config.toml
encoder_arch = "resnet_bottleneck"
encoder_kernel_size = 3
init = "trunc_normal_002"
residual_init = "scaled_by_depth"
max_steps = 11600
Rows from block 8 of the encoder, named by matrix and row number. Rows with one number belong to one channel. Each number is 128 + 32 x the weight over its row's rms, rounded and kept within 0 to 255. All counts start at 0. Numbers have three digits each.
# convs1: 3x3 conv (encoder.blocks.8.convs.1.weight, 128x128x3x3), inputs 50-59, a 3x3 kernel for each
# convs2: expand pointwise conv (encoder.blocks.8.convs.2.weight, 512x128x1x1, transposed), outputs 430-511
convs1.28:103124076123164093088145149107200042067199081129107158110210153096074110187182132128130094104112142109110147125212072118203049128084133132176122103167141130107133139108167099134168188129159137252167118107060171064148150127097105123067162152067174135130128191090060203133
convs1.29:126127146119135128113121126076102085070097110124153109131104076139127081084069112142119106159143159168134122094086110101140133094108110104148147145182155145143134170189224114193176155197207060092118118099091124125110139149184181151149147132098165128081155160094156167118
convs1.30:121096107126100160116092090104149107117099089126151094172170122136095085148140044127147150111139101107121133125125144133155118155182189096124213101087122181185138153117131104121119144157121081111066047092088105137159083123121155113102136170193135197162130120168113129081
convs1.31:123114135110167171119166140159109154113151110143126142093099129114126181165108130139213171133084160128133187129138118109099063092170138143164098103149156076148122195150165106122097122076108147145151037110132127159104150165153150141174091097133167104126102091115123115124
convs1.32:133093096140199062187113067110082112123171126105134097134133171122146145144125175140105079103094082167142164127100181117135143149104135209145113089133151206161146132133103198112117108069110165154096112151094118045103156144089074135085136149121118150201157117099081148152
convs1.33:110101134121136152094111147076070137064088152071160147110137119106154174159110104167186126125147165161188143111096124152154119108136124161122062114135109141090094153074127121138100193146119101089175094095153116091090114151164096167126172205095105128134113132139103136157
convs1.34:110151136221129148179077146129175177121129126107075150154187138095149139101140134139088149128127104148155145104128100131139065110114097091056147148062123123108144197192123101137129111078167146159200076115113085174195085092121108171068148063128129189142178183148132100135
convs1.35:123164133139109164073078121104133117120137105140117135131055129067101091157226185112167098077158120114113091128141114114151113170098110135153101130114126115125134130114122090177120078137144154120098093099113080093101106121125108115096096127115147112111169136154160070173
convs1.36:227140107054162079147145118120121167126122147099165160147085147129137067143098129160153118082156103129117102126063156130145215093187124184140131097055166133129159138090187107080144137183129162181122075092159058079145110119058082099085142095074086188088162092113157138123
convs1.37:113061099133108166103070141128092101112137113098054123114084056129106101152172090136114136174113096116103141148124082102139168113112141123149158090081119117145033158085162087148201066127146091081230132166090135151101126159228105168159095144131158125081078142082135140128
convs1.38:153129149129134079120071170152077103094082151137109165114105134119190207084104139143217169096113085106161093114115111133098126104103130136119165114133125126143080143081066131062122096161159108098136150123198106166153079136200117141095122137119119064162161126150121078156
convs1.39:142147117140087138155081115142069193081130084123143167181189156094121099117165137170165189116142150125127152109106104043131098095140114046085112073111065082106087131092132138113146140077102111136139178103130145085115127137154107130164131171127090062089106113111045091119
convs1.40:143093118160114092094099137081081133141135164088125100127107180132155230089084114123171152107146127172145213109177150144148133092133124115160106138159139085192124166145174159087140180111116159116156102100122164128127115137128048101079110106130113124147100156148124166138
convs1.41:113147123136176043166181126082168059109082159136170186122176178159135121084065098109073104149119088187140093099153114152120153085141130147147150134068097088125080101080112128150102111114153181137139126133151180089121148092128133105088087110114146070107070131035123126121
convs1.42:173117104218174150152117147107068127156180100119169145156092095134172068148156164091123163173186129108137153129152098125158132192182128117075147122143126172162127106139080105118111164118151087146135066168160112150127082029112133132087122095086117147160127142157151103093
convs1.43:105153137139175120107115122078183057123203231106199146147201189110142057112157129105109155122122144162145094104121118095139179154176197128099112122124105182122101184085103170077126107148132192199114127104153136149131189134129199131121174126138134161218123142117074140133
convs2.28:126115167106096162153139125091070146136117131190078133115099161104128197134100177117135161113089144143120119178128177108165097134165137123109107189122134120155127142114185180087135130115134139124117138080092155122102106135166013125114101124161186
convs2.29:161127138187114137126120107132121137119152100092129137091069133104066110140085170134145162099159098158096140117145145176109108111135148114160134074129200113145107157064131162114040163080157170178155085142157102102055101111061078165133122152113111
convs2.30:099149116133112125185123153157089155172114153155115168156165150170121160122089088139092099228135105110184158136165170135141134115105136142109144147118088161110083111248181167156118157121131146121125219179159156153147107110136078157149136131173129
convs2.31:168082116127141112110140088157103103115137145144190193156080139180115101136199098095117131111125136103114130053130156190079184111087109140158123128154117151123068172110116091116133129192094141154088142156135070108142079095125141151122124110207152
convs2.32:085186147156151142039097151129153149117114152143157126141112130144201100124143134117136130193112124093115138083107132170161121091114122072095139133125065061131087123089151117155144069119126103100107126111054145116142144123164137143145160093105116
convs2.33:143131045104091127188132116133142159197159092132139143119055140156095124140168112089156116119169162099179175065119111136123150155094090165116120072150124176157057134095153145129108184092148106107130129125155131137084124149092127090139129153113128
convs2.34:108160114118160133140100102165077125118152106163164133173075126103162113081112083145157094090111138089140131127090162122074159156103107166132130175118161115110117089132146192126122093173136153084122096085149149113128135095138081153093075114167180
convs2.35:094172205154113094118138131136130090132108071096172144131136106072164156076102118162158115137104119125182089090155154155115163118120162137129129158152086164156127132228186118149170161154099151121125154128165111132114159206136151128198122050143130
convs2.36:163108095109099097066138152121123114190088236177115134072127141155134098111099133157032104068098112129193162176087163150150147112126131154132146176089123231112146102159171111121148125070131105180115129070162105163087175104159109085119110110132151
convs2.37:126101122172101128077162161202075116050139133166149076154139097094108087156105144140128094116100161096084146117133176167095091110101095078174123117159127154110152148145091133125130110109161170122101032144150156112110132108103167136111163085087103
convs2.38:116121093127101124088123138115082178193112085153115175173126103104107135153147133136152100106130137065118113171127166069107151114129094170098121105124097062105160193093103107117134085141123108095118135098117146130133092111139075114158091114124109
convs2.39:126097106152151099119168143114161121108117179128080096117145088074175103161100184141118142118114114169124144116132120110050111135123130165115144044150071100110073129139153141116109166149126157104117083113107072129097137208150181128134121133163203
convs2.40:135133153129131104084106163108103106129127110108123105159150117116107127103104121109120140203101133146102114245128080077129123120151133148161129149086133080137206168188127123099099144133124148124145153108131090137141114186178158135123092154140162
convs2.41:160163120153094125141123124106194089094140193097152166119125100139099105137175153170159098098139140138180134151121149141188146103185119112162056144130128168106125154197110150094121088099162158150120216137145138131151166164126138145104110210113123
convs2.42:175157152105136110122129123082184126188114126148084102101181121130108128154118098107125118115160182091118163167161111152061138127060130129146175135101125140111122158121099120083132095144063107195128117092130150186172101096147062157124180135168117
convs2.43:134113150150110118192062125074139119083173114135182098104057076112113100115102102135110150104165088110058114150117125137134128108082121132123069129120143124115085126064143092115090148109107107099117122147112093154089097126086149121128135121137152