Weights of a small segmentation model.
Model: 2.82M parameters, encoder arch resnet_bottleneck, encoder widths [128, 256, 512].
Data: trained on aerial photos of the United States (SatlasPretrain), 101725 training examples, 58.4 epochs.
Rows from block 9 of the encoder, named by matrix and row number. Each number is 128 + 32 x the weight over its row's rms, rounded and kept within 0 to 255. All counts start at 0. After the name is the row's rms in percent of the matrix's.
# convs1: 3x3 conv (encoder.blocks.9.convs.1.weight, 128x128x3x3), inputs 80-89, a 3x3 kernel for each
convs1.0 096 [133 176 188 147 173 124 116 111  89 116 177 165 126 130 224 138  54  91 152 158 211 138 135 143 162 170 116  75 111 126  82 129 128 100 118 130 164 125 124  84  86 112  86 167 154 170 143 158 137 107 139 105 136 127 122 173 149 126 194 177 127 151  75  92 145 121 115 114 105 157 136 143 154 112 186 195 126  91 169 138 163 112 156 163  76 119 113 129 124 107]
convs1.1 096 [169 179 114  96 108 113 117 124 126 102  75 130  95 111 133 110  35 124 176 135 153 141 140 104 145 110 115  68  85 139  86 141 165 174  91 148 127 134  86  76 109 107  88 120 205 149 142 135 115 134 163 168  53 148 168 151 118 122 143 179 150  82  79 147 135  90  98 117  79 117 115 163 153 189  80  77  62  87 126 105 108 101 112 104  80 126 177 119 107 174]
convs1.2 088 [165 136 163 138 127 106 126  94 139 104 124 141 101 133 122 128 133 114 195 133 154 157 122 150 199 167 158 148  99 149 120 114  83  64 108  92 177 117  99  72 112 142 132 147 124 114 128 114 123 109  70 144 121  79 150 220 143 101 156 134  50 117 152 130 106 120 114 135 100 132  77 103 107  76  95  78 140 131 126 123  77 139  75 109 159 152 165 104 127 109]
convs1.72 085 [123 143 128 134 130 154 157 115 159 102  72  63  92 117 121 119 100 108 123 134 123 151 113 139 154 176 131 163 159 195  84 137 161 123 135  46 106 137 136 104 174  90 171 109  79 164 148 120  65  94 144 120 119 137 165 167 118  88 148 107 138 207 143 107  93 157  64  61  78  60 128 118  70 102 179 120 138 130 124  81 166 138 128 133  87 158  93 162 158 128]
convs1.73 100 [110 122 135 142  54 145 175 146 136 131 143 179  69 127 101 129 106  58 106 141 125 122  89 103 120 116  72 150 179 140 138 145  88 141 129 128 128 159 162 102 130 147 123 140 140 125 105  93 116 123 103 151 168 144 104 139 196 111 152 184 192  79  84 138 182 149 150  66  78 186 116 129 132 110 132 208  40  70 151  94 123  98 166 179  83  60  80 139  90 137]
convs1.74 089 [167 130 178 160 156 107 191 141  92 157 127 149 158  94 103 112 151 129 123 115 106 150 160 151  96 181 180  78 108 109 119 169  83 139 180 102 163 118 135 116 135 145 113 169 132  93 101 119 150 168 120 139 132 111 215 183 140 132 144 171 106 126 160 141 125 112 103  96  81 124  76 107 192 192 136 108 161  87 130 133 129 190 117 124 116  92 118 175 126 179]
convs1.75 110 [173 190 130 147 255 193 130 133 143 132 101 139 169 135 120 110 144 106 121 138 137 135 135 164 142 143 133 152 161 175 138 155 127 184  96 113  63 117  73 130 106  88 158 104 132 144 102 130 128 141 193 147 156 136 102 143  86  99 124 146  98 146 200 158 145 188 140 132 113 102 145 104  81 134 208 134 117 123  87 136 165 134 143 137 128 149 111 178 135 178]
convs1.76 096 [114 141 110 122 122 105 110 105 105 104  73  56 139 147  98 107 124 109 128 165 168 134  87 121 162 135 186 102  96  93 151 152 113 113 142 115 146 144 138 102  89 111 180 169 123 111 103 127 109 160 102  85  92  81 133  76 130 113 146 103 141  80 164 139 150 128 109 151 136 164 140 155 113 149 114 145 197 192 110 135 111 148 171 118 138 119  99 145 115 109]
convs1.77 092 [123 105 147 102 117  99  85 132 169 115 146 110 125 125 117 186 116 179 179 148 137 127 177  98 165 165 101 122 130 127 153 160 151 115  89 152 150 115 159 135 192 102 124  64  81 103 111 102 122 125  97 140 151 133 119 107 128 168 161 139 184 188 138 121 162 117 143 170 181 112 176 134 156 216 126 202 171 127 142 148 147 137 120 144 134 173 175 108 109 129]
convs1.78 101 [124 149 123  89 123 113 114 125  70 115 158 129 149 131  77 100 193 123 146 136 119 102 106 112 118 160 169 159 145 151 183  83 132  53 102 132 113 127 134 145 157 157 128 101 122 124  51  48 103  94 144  53 100 166  74 139  90 124 113 207 121 144 117 112 148 144 154 161 120 120 132 116 116 141 155 168 190 123 207 109 102 145 124 158 121 102 131 119 124 113]
convs1.79 102 [ 84  89  92 110  77 125 120 142 129 143 109 122 175 148 120 102 120 175  95 141 135 149 160 133 122 101 104 150 156 126 196 103 133 175 211 151 121 144 141 141 132 184 139 163 121 144 118 136 178 104 143 114 120  96  86 103  78 110  93  67  68 139 143 158  87 147 167  85 113 150 100  72 124 117 108 189 156  97 105 171  96 124 112 115 119  74 116 124 127 128]
convs1.80 094 [161 116  36 168 140 102 176  99 147  85 134 107 196 167 133  77 113 103 130 125  95 184 156  72 160 132 154 127 152 151 125  78 114 153 103 116 100 124 167 144  74 113 154 138 156 136 136 154  70 122 102  92 189 152 166 131 106 131 132 188 135 118 120 158 138  97  78  57  61  88 106 135 156 146 140 144  36 131 157 158  98 161 106 130 118  72 161 103 119 138]
convs1.81 106 [ 97  88 106 116 161 109  73 109 120 111 105 126 170 129  96 171 132 157 104  98 119  78 153 105 137 149 122 141 138  91 187 183  98 192 204 180 127 147 121 100 185 149 197 153 123 120 190 148 148 157 189 134 149 151 186  60 141 151 154 161 107 113 137  71 118 113 142  72 141 153 178 116  88 133 194  90 100 142 133 160 203 101  42 103 128 126  82 140 133 115]
convs1.82 106 [141 138 137 109 149 116 141 142  96 119  57 104  69  72  78 159 206 140 141 191  99 144 127 152  95  85 101 167 149 175 109 120 162 143 124 148 150 139 134 129 129 158 183 206 155 136  79 149 119 165 159 124 106 102  63  95  80 174 103 159  95 158  47 139 169  98  75 103 108 101 180 139 170 199 115  79 150 142 160 148 131 155 111  94  73 154 124 150 168 134]
convs1.83 094 [129 163 145 135 136 101 124 170 133  85 107 134 122 128 105 124 140 169 152 171 163 197  90 172 149 112 144 177 101 123 155 163 108 125 131 104  98  99  94 105 160 106  79  88  97 123 123 111 102  86  63 144  69 108 105 124 108 194 115  89 128 100 145 157  65 137 164 162 203 132 192 130 158 102 127 154 150 154 141 150 109 101  86  83 172 155  85 102 123 151]
convs1.84 090 [112 137 149 175 206 192  79 162 168 155 129 148 168 134  99 153 149 110 137  81 148 135 213 157 112  92 142 103 143 126 143 158 128  95 102  87 144 128 151 118 145 147 148  95  94 106 160 151 105 168 181 132 150 143 123  67 147 137 182 175 163 160 117 153 137 158 144 111 125  88 105 106 152 189 137 139 117 128 128 130 170  61 142 175  27 110 137 149 164 140]
convs1.85 104 [159  49 153 216  94  84 135 135 111 114 128  81 153 165 107 120 120 139 120  79 129 158  93  69 209  98 103 119 131 191 119 126  93 103 115 146 103 189  90 117 132 136 142  96 103 142 161 151 108 104 120 152 158 131  91 122 173 126 125 117 127 127 107 124 138  94  83 172 133 197 127 145 160 107 151  92 143  49  89 131 123  99 186 118  80 125  79 117 134 104]
convs1.86 104 [141  87  88 149 119  85  86 136 163 146 156 118 140 125 115 106 152 116  67 149 108 214 124 117 131 158 194 118 166 139 120 131 142  96 122 154  80  57  94 158 117 145 101 135 133 116 108 125 116 127 183 133 102 168 166 177 144 201  87 190  92 103 163  92 130 151  81 140  33 125 192 138 113 184 144 113 126 133 146 192 146 106  89  44 184 169 211  87 116 109]
convs1.87 107 [106 104 110 143  97  75 186 119 147 110 120 137 139  85  83 112  78 132 180  74 152 112 153  89 153  84 153  63  83 157 101 112 214 115  95 156  98 136 156 142  93 162 109  54 148 175 163 136 107 131 136 135 141 128  84  92 136 144 126  62 158 141 116 167 107 118  90 132 149 125 157 111 186 159 103 154  78  61 127 141 153  97 113  93  49 150 125 141 108 132]
convs1.88 098 [197 165 135 109 107 116 134 110 127 104 134 137 100  77 106 109 118 123 120 124 134 161  97 161 137  98 143 119  94 121 183  72 134 146  73 145 119 110 140 135  62 118 101 111 128 105  89 106 138 134 116 160 150 127 209 177 166 131 127 197 187 155 106  97 139 140 121 130 160  90 126 127 103 148 251 219 163 103  80 106 101 158 158 134 165 122 116 132 154 125]
convs1.89 094 [126 114 145  79 167 168 114 200 177 144 161 141  72  93  86 105 109 104 136 155 130  96  48 158 121 158 114  93  74 113 129  97  89 112 215 151  99  84  99 114 131 128 104 128 134  97  27 105 155 151 218  92 154 180 117 108  95 119 134 139 108 124  84 151 116 124 109  89  85 102 150 123 195 112 109 137 134 117 115 149  85  98 139 103  97 170 122 114 152 100]
convs1.90 085 [171  86 173 117 171 152 135 134 111 120 110  81 128 103 127 109 124 110 205 131 156 111 161 141  89 140  54 127 137 170 198 163 154 183 142 103 129  85 150 161 127 124 156 159 125 146 135 105 126 158 134 148 122 132 170 184 155 108 217  97 116 158 115 134 196 155 117 125 168 151 126  92 136 158 145 121 119 183 127 182 130 126 160 134 115 137 117 158 130 138]
convs1.91 108 [124 165 157 158 117  76 160 104 136 122 111 122 128 120  97 108  89 138 163 125  98 121 163 115  69 108 162  89 124 118  55  98 151 118 206 139  82 133 113  60 167 120  84 138  84 117 121 121 132 131 154 117 117 139 117 140 172 111  88  97 166 163 152 151 130 151 125  92 146 166 105 143 110 179 106 201  66 143 161 195 112 132 109 123 133 173  48 162  80 164]
convs1.92 107 [113  84  90 102 147 144 127  58 144 176 107  72  85 150 103 115 158 110 110  99 126 120 109 173 149 109 115  50  82 103  87  83 120 108  93  86 112 156  88  99 179  85  81 164 155  89 126 148 153 106 130 124 108 168 125  83 105  85 124 114 120 148 165 121 151 163 155 127 198 110 151 155 175 128 139 127 122 172 144  94 137 109 146 126 119 141 120 114 105 131]
convs1.93 092 [110 134 131  75  59 123 117 169 161 126 173 146 163 230 169  76  95 133 171 151 119  70  98 148  89 159 142 126 144 151 163 104 127 210 139 143 119  95 156 173 135 136 178 162 206 118 134 150 141  73 114 160 193 146 156 154 131  72 108  77 150  76  94 117 159 141 160 177 149 120 123 105 155 152 106 172 180 195 149 142 136 102 108 142  85 103 104 104  97  91]
convs1.94 098 [132 157 145 104 118 103  93 156 160 117 132 126 146 136 114  88  94 111 150 167 171 134 146 170  68 121 157 111 132  91 141 133 121  72  83  44 130 101  74 158 138 137 121  96  90 106 119 132 141 153 157 114  99 169 163 134 157 127 164 150 119 111 116 135 165 149 178 180 166 130 136 117 131 191 131 136 158 103 118 146 141  98  99  74 101  70  64  91 134 101]
convs1.95 106 [ 82  97  93 116 144 112  73 127  99 168  91 114 142 109  89 135 130 117 144 151 113 132  81 161 121  84 150 115 127  91 123 139 113 178  87  63 114  54 116 133  89 116 122 126 123 113 153 121 151 128 160 126 163 134 142 147 117 124 112 132 104 173 134 148 124 148 162 161 105 186  96  90 118 126 165 132 142  86  90 103  86 173 135 150 110  58  69  66  80  96]
convs1.96 092 [151 129 110 140 119 114 111  99 109 167 107 117 116 110 136 141  45 144 173 159 101 109 204 163 110 128 107 121  60  66 127 168 115 154  88  44 163  95 145 125  93 135 130 101  95 114 109 102 157 154 152 134 162 105 148 177 147 151 165 193 102 124  99 109 101 136 109 108 156 131 130 126 143 121  85  82 138  88 161 120  98 145 120  79 127 122  82 126 103  94]
convs1.97 105 [154 150  95 185 120  77 181 155  96 177 195 223 105 102 107 135 148 158 120 141 126 164 162 134 150 132 117 136  96 183 133 150 175 170 165 144  75  95  81 161 116  57  99  36 109 100  95 100 163 132 128  89 116 116 165 147 101 125 141 133 147 140  98 144 106 151  80 158 130  97 100  73 135 125 111  79 134 103  88  73 110 112 130 126 152 104  77  97 136 112]
convs1.98 110 [103  89 127  93 142 186 170 128 149 132 121 114 107 112 152  99 161 107 101 113 156 165 126  91 160 146 115  88 109 125 144 118 143 113 111 142 185 138  80 177  51 129 148 142  98 134 135 158 139 149 134 165 110 137 106 113 104 133 158 162 139 144 119 143 151 122 104 126 142 125 149  97 102 103  98  89 104  74  97 162 126 122  74 112 120 197 154 112 136  93]
convs1.99 103 [ 97 184  99 119 127  61 118 113  36 133 102 109 136 127 168 159 117 134 143 170 162 142  51 136 136 122 128 130 146 115 140 129 184 159  98 176 110 140 183  98 142 140 111  98 139 144 177 150  83 137 116 132 126 118 118 140 105 217 128 109 173 190  94 106 109 133 122  81 151 165 187 158 142 132 155 108 128 113 101 178 108  91 126 124 111  85 134 137  98 119]
convs1.100 094 [133 121 162 142 123 128 117 146 166 108 149 104 118 183 129  81 104 119 164 109 168 101 126 125 165 228 176 155  85 161 139 137 163 121 123 144 116 121 136  88  92 125  95 126  90 147 122 124 136 125 119 106 170 186 114  97 138  88 121 151  96 134 157 142 108 156 145 235 188 107 128 111 146  84 172 144 213 179 156 154 126 110 114 133 114 141 120 103 142 112]
convs1.101 086 [115 197 112 113 129 109 148 131 126  84  74  86 101 104 123 100  96  98 115  67 114 135 174 175 130 189 138 138 175 103 124 137 159 110 145 216 132  99  83 127  98 142 130 143 143  88 114 149 146 181 148 130 124 116 145 179 203 172 157 136 129 104 120 136  87  93 100 103 194  95 159 114  68 189 106  84  75  18  51 138 110 143 156 198 185 176 211 148 190 123]
convs1.102 105 [150 131 173 118 175 115 143 114 130 142  83  91 158 138 126 156 157 145 153  98 152 163 131 163 135 114 164 171 107  67 112  90 133 108 105 111  98 172  67 132  87 111 109 110  98 166  89 124 141 108  81 120  96  92 109 109 156 166 204 178 142 166 163 149 146 122 159  87 125 100  95 157 132 104  99 145  65 102  90  58 145 138 151  90 149  95 111 119  95  82]
convs1.103 105 [102 122 101 137 136 141  80 138 116  92 119  94 106 153 103 115 161 172  92 145 136 137 123 142 161 188 194 183 171 121 156 153 141 164 128 150 187 125 165 200 110 103  76 105 139 166 161  91 140 169 109 165 125 109  62  71 113 104 157 136 153 172 130 136 117 115 122 143  85 135 139 122 185 139 125 136 202 165  89 150 218 117 117 153  73 124  94 103 118 123]
convs1.104 104 [172 146 159  80 183  61 200 154 116 116 109 143 161 120 104 158 104 117 203 110 200 149 150 135 141 103 156 106 112 176 143 110 123 127 124 107 109 127  92 106 134 125 134  99 136 147 131 115 108  93 176 100 101 174 101 141 111 130 121  71  71 176  99 186 194 182 130  70 106  66 127 135  81 159 124 103 138 119 150 125  95 126 120 167 115 169 113  91 103 126]
convs1.105 092 [114 105  40  91 137  94 112 137 143 125 113 167 132 180 136 166 145 128 166 122 111 110 131 125 135 138  98 120 132 173 124 102 120  93  80 102 152 160 159 129 135 162 170 144 103 133 176 152  74  98 121 142 131 105 112 123  81 108 127  99 109 139 124  95 130 145 158  91 163 125 135 138  83 132  97 146 141 164 116  29  97 118 159  98 117 117 156  91 135  96]
convs1.106 095 [115 133 148 133  70 135 190  96 127 157  90  62 173 196  75 162 189 147 104 133 141 165 155 175  67 139  93 171 155 152 150  97 115  91 121  72 128 139 111 114  76 177 172  91 188  94 148  85  75 131  84 110 129  88 141 109 153 203 140 109 206 167 105 187 100 123 170 101 104 150 105  97 196 133 109 193 154 120 138  69  59  99 125 139 135 112 147 122  45 120]
convs1.107 098 [138 121  88  86  99 186 130 180 166 123  85 129 140  70  78 147 135 140 119 129 163 156 139  99 181 202 197 122  88 138 109 107 133  92 138 171  89 128 122 171 145 118 117 161 158  97 117 145 126 156  97 110 143 101 140 101 118  79 102  82 105  87 134 132 144 165 187 164 134 115 196 145 163 162 150 133  78  91 107 136  96 136 103 115  39 140 139 117  87 146]
convs1.108 092 [156 165 150  93 109  71 110 104  84 219 161 154 135 114 188 116 125 135 135 146 164  67 108 138 110  75 124  93  55  60 128  80 123 132 122 129 162 141 136 153 166 136 152 199 167 130 112 135 110 102  98 122 186 199 136 103 128 182 128 131 123 103  60 139  92 127 151 118 194 156 157 127 108 104 132 179 131 196 219 103 167 102  80 132 100  74  69 113 121 114]
convs1.109 104 [172 132 142 125 148 115 142 152  87 111  68 106 117 103  99 151 105 138 185 231 183  78 128 123 114 118 129 113  98 127 118 123  68 112  87 129  90  64 174  98 100  81 126 142 119 141 126 138 117  89 100 119 131 135  63  83 110 123 177 190 136 164 131 133  81 170 170  98 116 119 123 153 148  44  60 142 105  36 132  85 164 168 108 131 149  88 136  96 155 142]
convs1.110 105 [110 143  94 129 146 111 137 115 137  72  98 105  93 135 136  98 125 119 111 125 148 143 172 172 111 138 182 109 103  47 113 155 111 118 131 114 122 180 148 101  80 189 139 148 105 134 106 122 126 189  91  85 126  92 109  96 171 119 185 128 119 118 168 171 144 152 197 134 132 157 147 109 196 170 198 171 122 219 204 141 149  90 132 103 110  89  90 116 151  95]
convs1.111 105 [ 81 118 147 165 158 150  96 153  95 103 171 136  89 131 137  99 147  74  58 135 201 112 171 103 142 109 152 136 131  58 141 129  92 108 120 117  67 115 178 109 125 155 127 115 126 120  81 118 114 137 130 166 122  97  67 138 117 147 146  78 125 151 115 153 136  94 196 166 106 105 120 104 167 182  43 183 204 108 101 181 144  88 128 178 154 137 165  90 168 140]
convs1.112 103 [135 178 117  81 144 213 153 124 196 129 148 175 106  95 133 156  94 157 118 172 132  77  68 176 108  93 157 162 114 127 169  77 141 186 100 100 157 169 138 127 120 132 154 109 157 205 196 164 119 116 120  78 144 102  85 138 123  72 158 127 133 108 173 112 133  63 133 118 153 119  54 132 104 125  96 108 124 110 172  67 107 102 156 113  81 143 121 131 120 133]
convs1.113 104 [121 163 195 106 172 148  98 103 121 132  84 117 102 111 128 143 112 143 117 120  97 129 157 122 105  99  72 149  98 120 118 125  87  75  86  79  67 143 126 123  50  66 138 128 124  98 144 139 113 147 183 115  91 125  74 146 148 139 120  77 162 166 165 137 132 140 153  97 138  89 134 173 206 112 138 122 200 156 119 125 144 108 101 131  68 105  87 118 118  80]
convs1.114 101 [174 102 150 104 142 161 120 120 132 127  71  94 155 176 149 175 139  94 198 150 175 160 114 187 135 128 117 142 131  82 122 116 121  87 122 102 186 135 134 170 160 127 159 107 134 139  92 115 136  74 113  96 145 109 196 139 104  47 140 112 128 131 141 157  87 119  38  98  89 117  80  60  54 129 147 128 120  99 178 145 107 153  45 112 133 116 157 136 130 137]
convs1.115 102 [140 120 118 148 165 128 152  99  49 135 116 187 132  94 154 189 111 154 120 160 141 123 166 128 164 150 151 141  84 129 112 154  96  75  42  92 119 145 167 135 126 116 198 159 143  76  90  88  94 147 130  77 111 109 132 135 166 146 108 135 109 109 180  86  66 124 150 145 127 109  95 145 169  58  78  83 166  95  87 108 161 135 155 148  96 127 139 136 134 126]
convs1.116 100 [234 167 137 123 122  86 117  81  98  99  87  70 161 146 126 101  75  80 136 163  54 178 160 186  56 122 109 151 127 121  99  79 112 119 166 116 109 192 114 174 130 147 135  59 100  84 136 137 126  68 119  92  63 104 146 146 119 123 120  76 113  86 142 157 153 154 166 141 188 176 196 198 141 177 219 219 109 235 204 218 226 157 161 134 139 191 114 142 121 134]
convs1.117 106 [161  97 144 124 102 154 129 103  92  98  92  86  63 133 129 119  99 149 130  98 110 118 155 146 108 131 115 144 130 150 141 131 124  70  83 122 128  99 121  65 100 149 122 118 135 113 124 148 172 174 109 164 121 122 149  86  91 175 147 147 135 120 107 145 176 137 100  79 133 124 142 131 100  77 103  86 129 103 101  63 156 127 152 102 172  56 150 139 171 130]
convs1.118 102 [177 178 144 105 105 149 155  96 150 152 147 149 157 136 113 114 167 144 159 142 158 120  45 129 141 112 120 128  53 137 124  85 159 135 128 146 160 135 126  92 149 137  77 148 154 139 126 141 155 143 100 122 108 101  45 132  99 136 128 147 125 170 157  98 106 100 128 117 152 165 104 136 138  93  64 200 118 119 148 123 148 164  83  97 150 160 172 112 119  94]
convs1.119 095 [130 110 122 145 121 125 151 201 188 169 129 113 118 112  76 119  78 106  85 103  88  86 140 117 128 192 195 103 123 124 159 182 102 136 151 164 143 154 121 102  79 103  87  86 130 133 107 115 135 153 103 111  84  88 116 141  56 126  95  54 181 152 135 156 107 105 153  97 196  84  96 166 103 188 105  28 147 175 121 201 190  96 111 151  99  96 117 101 136 168]
convs1.120 092 [149 162 166 150 146 151 189 104 145 130 161 122 135 137 122 143 176 105 158 161 159 155 161 148 174 179 148 126 164  85  98  84  74 179 151 184 145  97  94 126 110 161 165 118 144 157 183 136 115 157 110 129 152 166 119 151 111 119 131 101 125 166 210 117 121  87 175  95 161 105  42  97 121 199  61 131  89 100 151  76 184 159 119 134  93 108 121 122 124 128]
convs1.121 100 [128  77 107 197 210 220 193 185 153 142 111  92  96  99 105  94 101 128 131 170 154 158 149 131 139 162 177  95 138 119 136 146 166 133  84 106  95  96 106 103  85 118  99 118 133 107 125 152 156  93 138 124 120 125 153 102 150 133  85 132 148 105 145 132 119  99  97 109  92  87 108 108 139 171  91 109 175  64 154 148  96 130 119 115 162 219 176 154 144 145]
convs1.122 114 [146  63 110 132 118 151 159 170 165 125  75 111 114  67 129 128 125 136 188 156 156 112  97 147 130 108 176 106 100  54 127 127  53 118 114  96 140 116  98 125  99 154 158 115 153 118  88 116 181  88 183 121 121 151 120 198  75 140 129 109  98 126 116 170 111 102 175 160 170 135 108  87 130 169  94 168 108 120 141 153 100 117 115 105 127 105 112  89 116 128]
convs1.123 103 [ 92 110 129  80  76  93  83  85  72  79 118 113  80  95  98 101 105 110 134 114  99 128 135 112 125 166  93 150 120  86 175 101  35 136 123 113 132 146  99 125  84 121 163 115 108  70 161 142 125 143 109 103 143 117 114  91 124 136  98 104  63 111 121 122 102 148 136  98 180 116 155 165 103 129 202 136 187 160 119 151 201 100 105  92 116  96  85 128 139 124]
convs1.124 085 [105 109 112 138 183 162 122 173 177 170 198 218 150 185 160 170 122 157 139 166 104 127 163 113 117 104 102 149 132 131  70  79 140 117 154 164 104 146  76 129  86 104 110 157 116 112 123 117 139 109 130  85  82  89 168 187 186 164 156 169  91 183 159 134 108 106 140  87 101 118  94  65 170 167 208  97 139 147  62  89 121 127 139 146  97 177 152 134 146 118]
convs1.125 096 [ 87  86 101 116 105  95 134 146 168 165 119 122  96 126 158 142  96 171 138 105  86 111 131 137  84 152 146 148 150 132 159 101  99 124 161 152 121 180 120 101 158 132 108 125  91 104 106 124  78 162 117 111 134 120  95  75 111 155  97 182 157 154 112 192 152 163 135 118 184 145 119  74 174 149 138  92 126 129 102 120  99 123 118 121 137 108 148 139  95 108]
convs1.126 109 [105 155 142  95  75 150  82  99 119 134 115 114 147 109  83 160 115  86 139 146 150 155 104  97  92  86 136 134  90 126 129 117 131 156 106 175 122 207 134 160 164 153 151  89  81 149 116 141 149 147 170 131 117 168 126 147 165 115 117 145  78 114 131  84 103 131 156 144 121 150 168 176 173 138  95 175 164 124 121 111 126 157 157 149 142  68  97 143 151 122]
convs1.127 097 [136 101 154 151  81 163 111  67 119 186 150 121 163 133 164 174 208 154  95 115 142 137  94 117 172 153 150 112 105  83 174 169 117 112 121 128 110 157 161 101 130 142 173 133 171  78 140 106 147 122 132 108 107 142  89 117  51 114 147 110 118 116 136 130 137 120 165 120 129 105 101  88 122 120 103 161 187  54 158 115 123  78  48  72  99  79  79 105 114 121]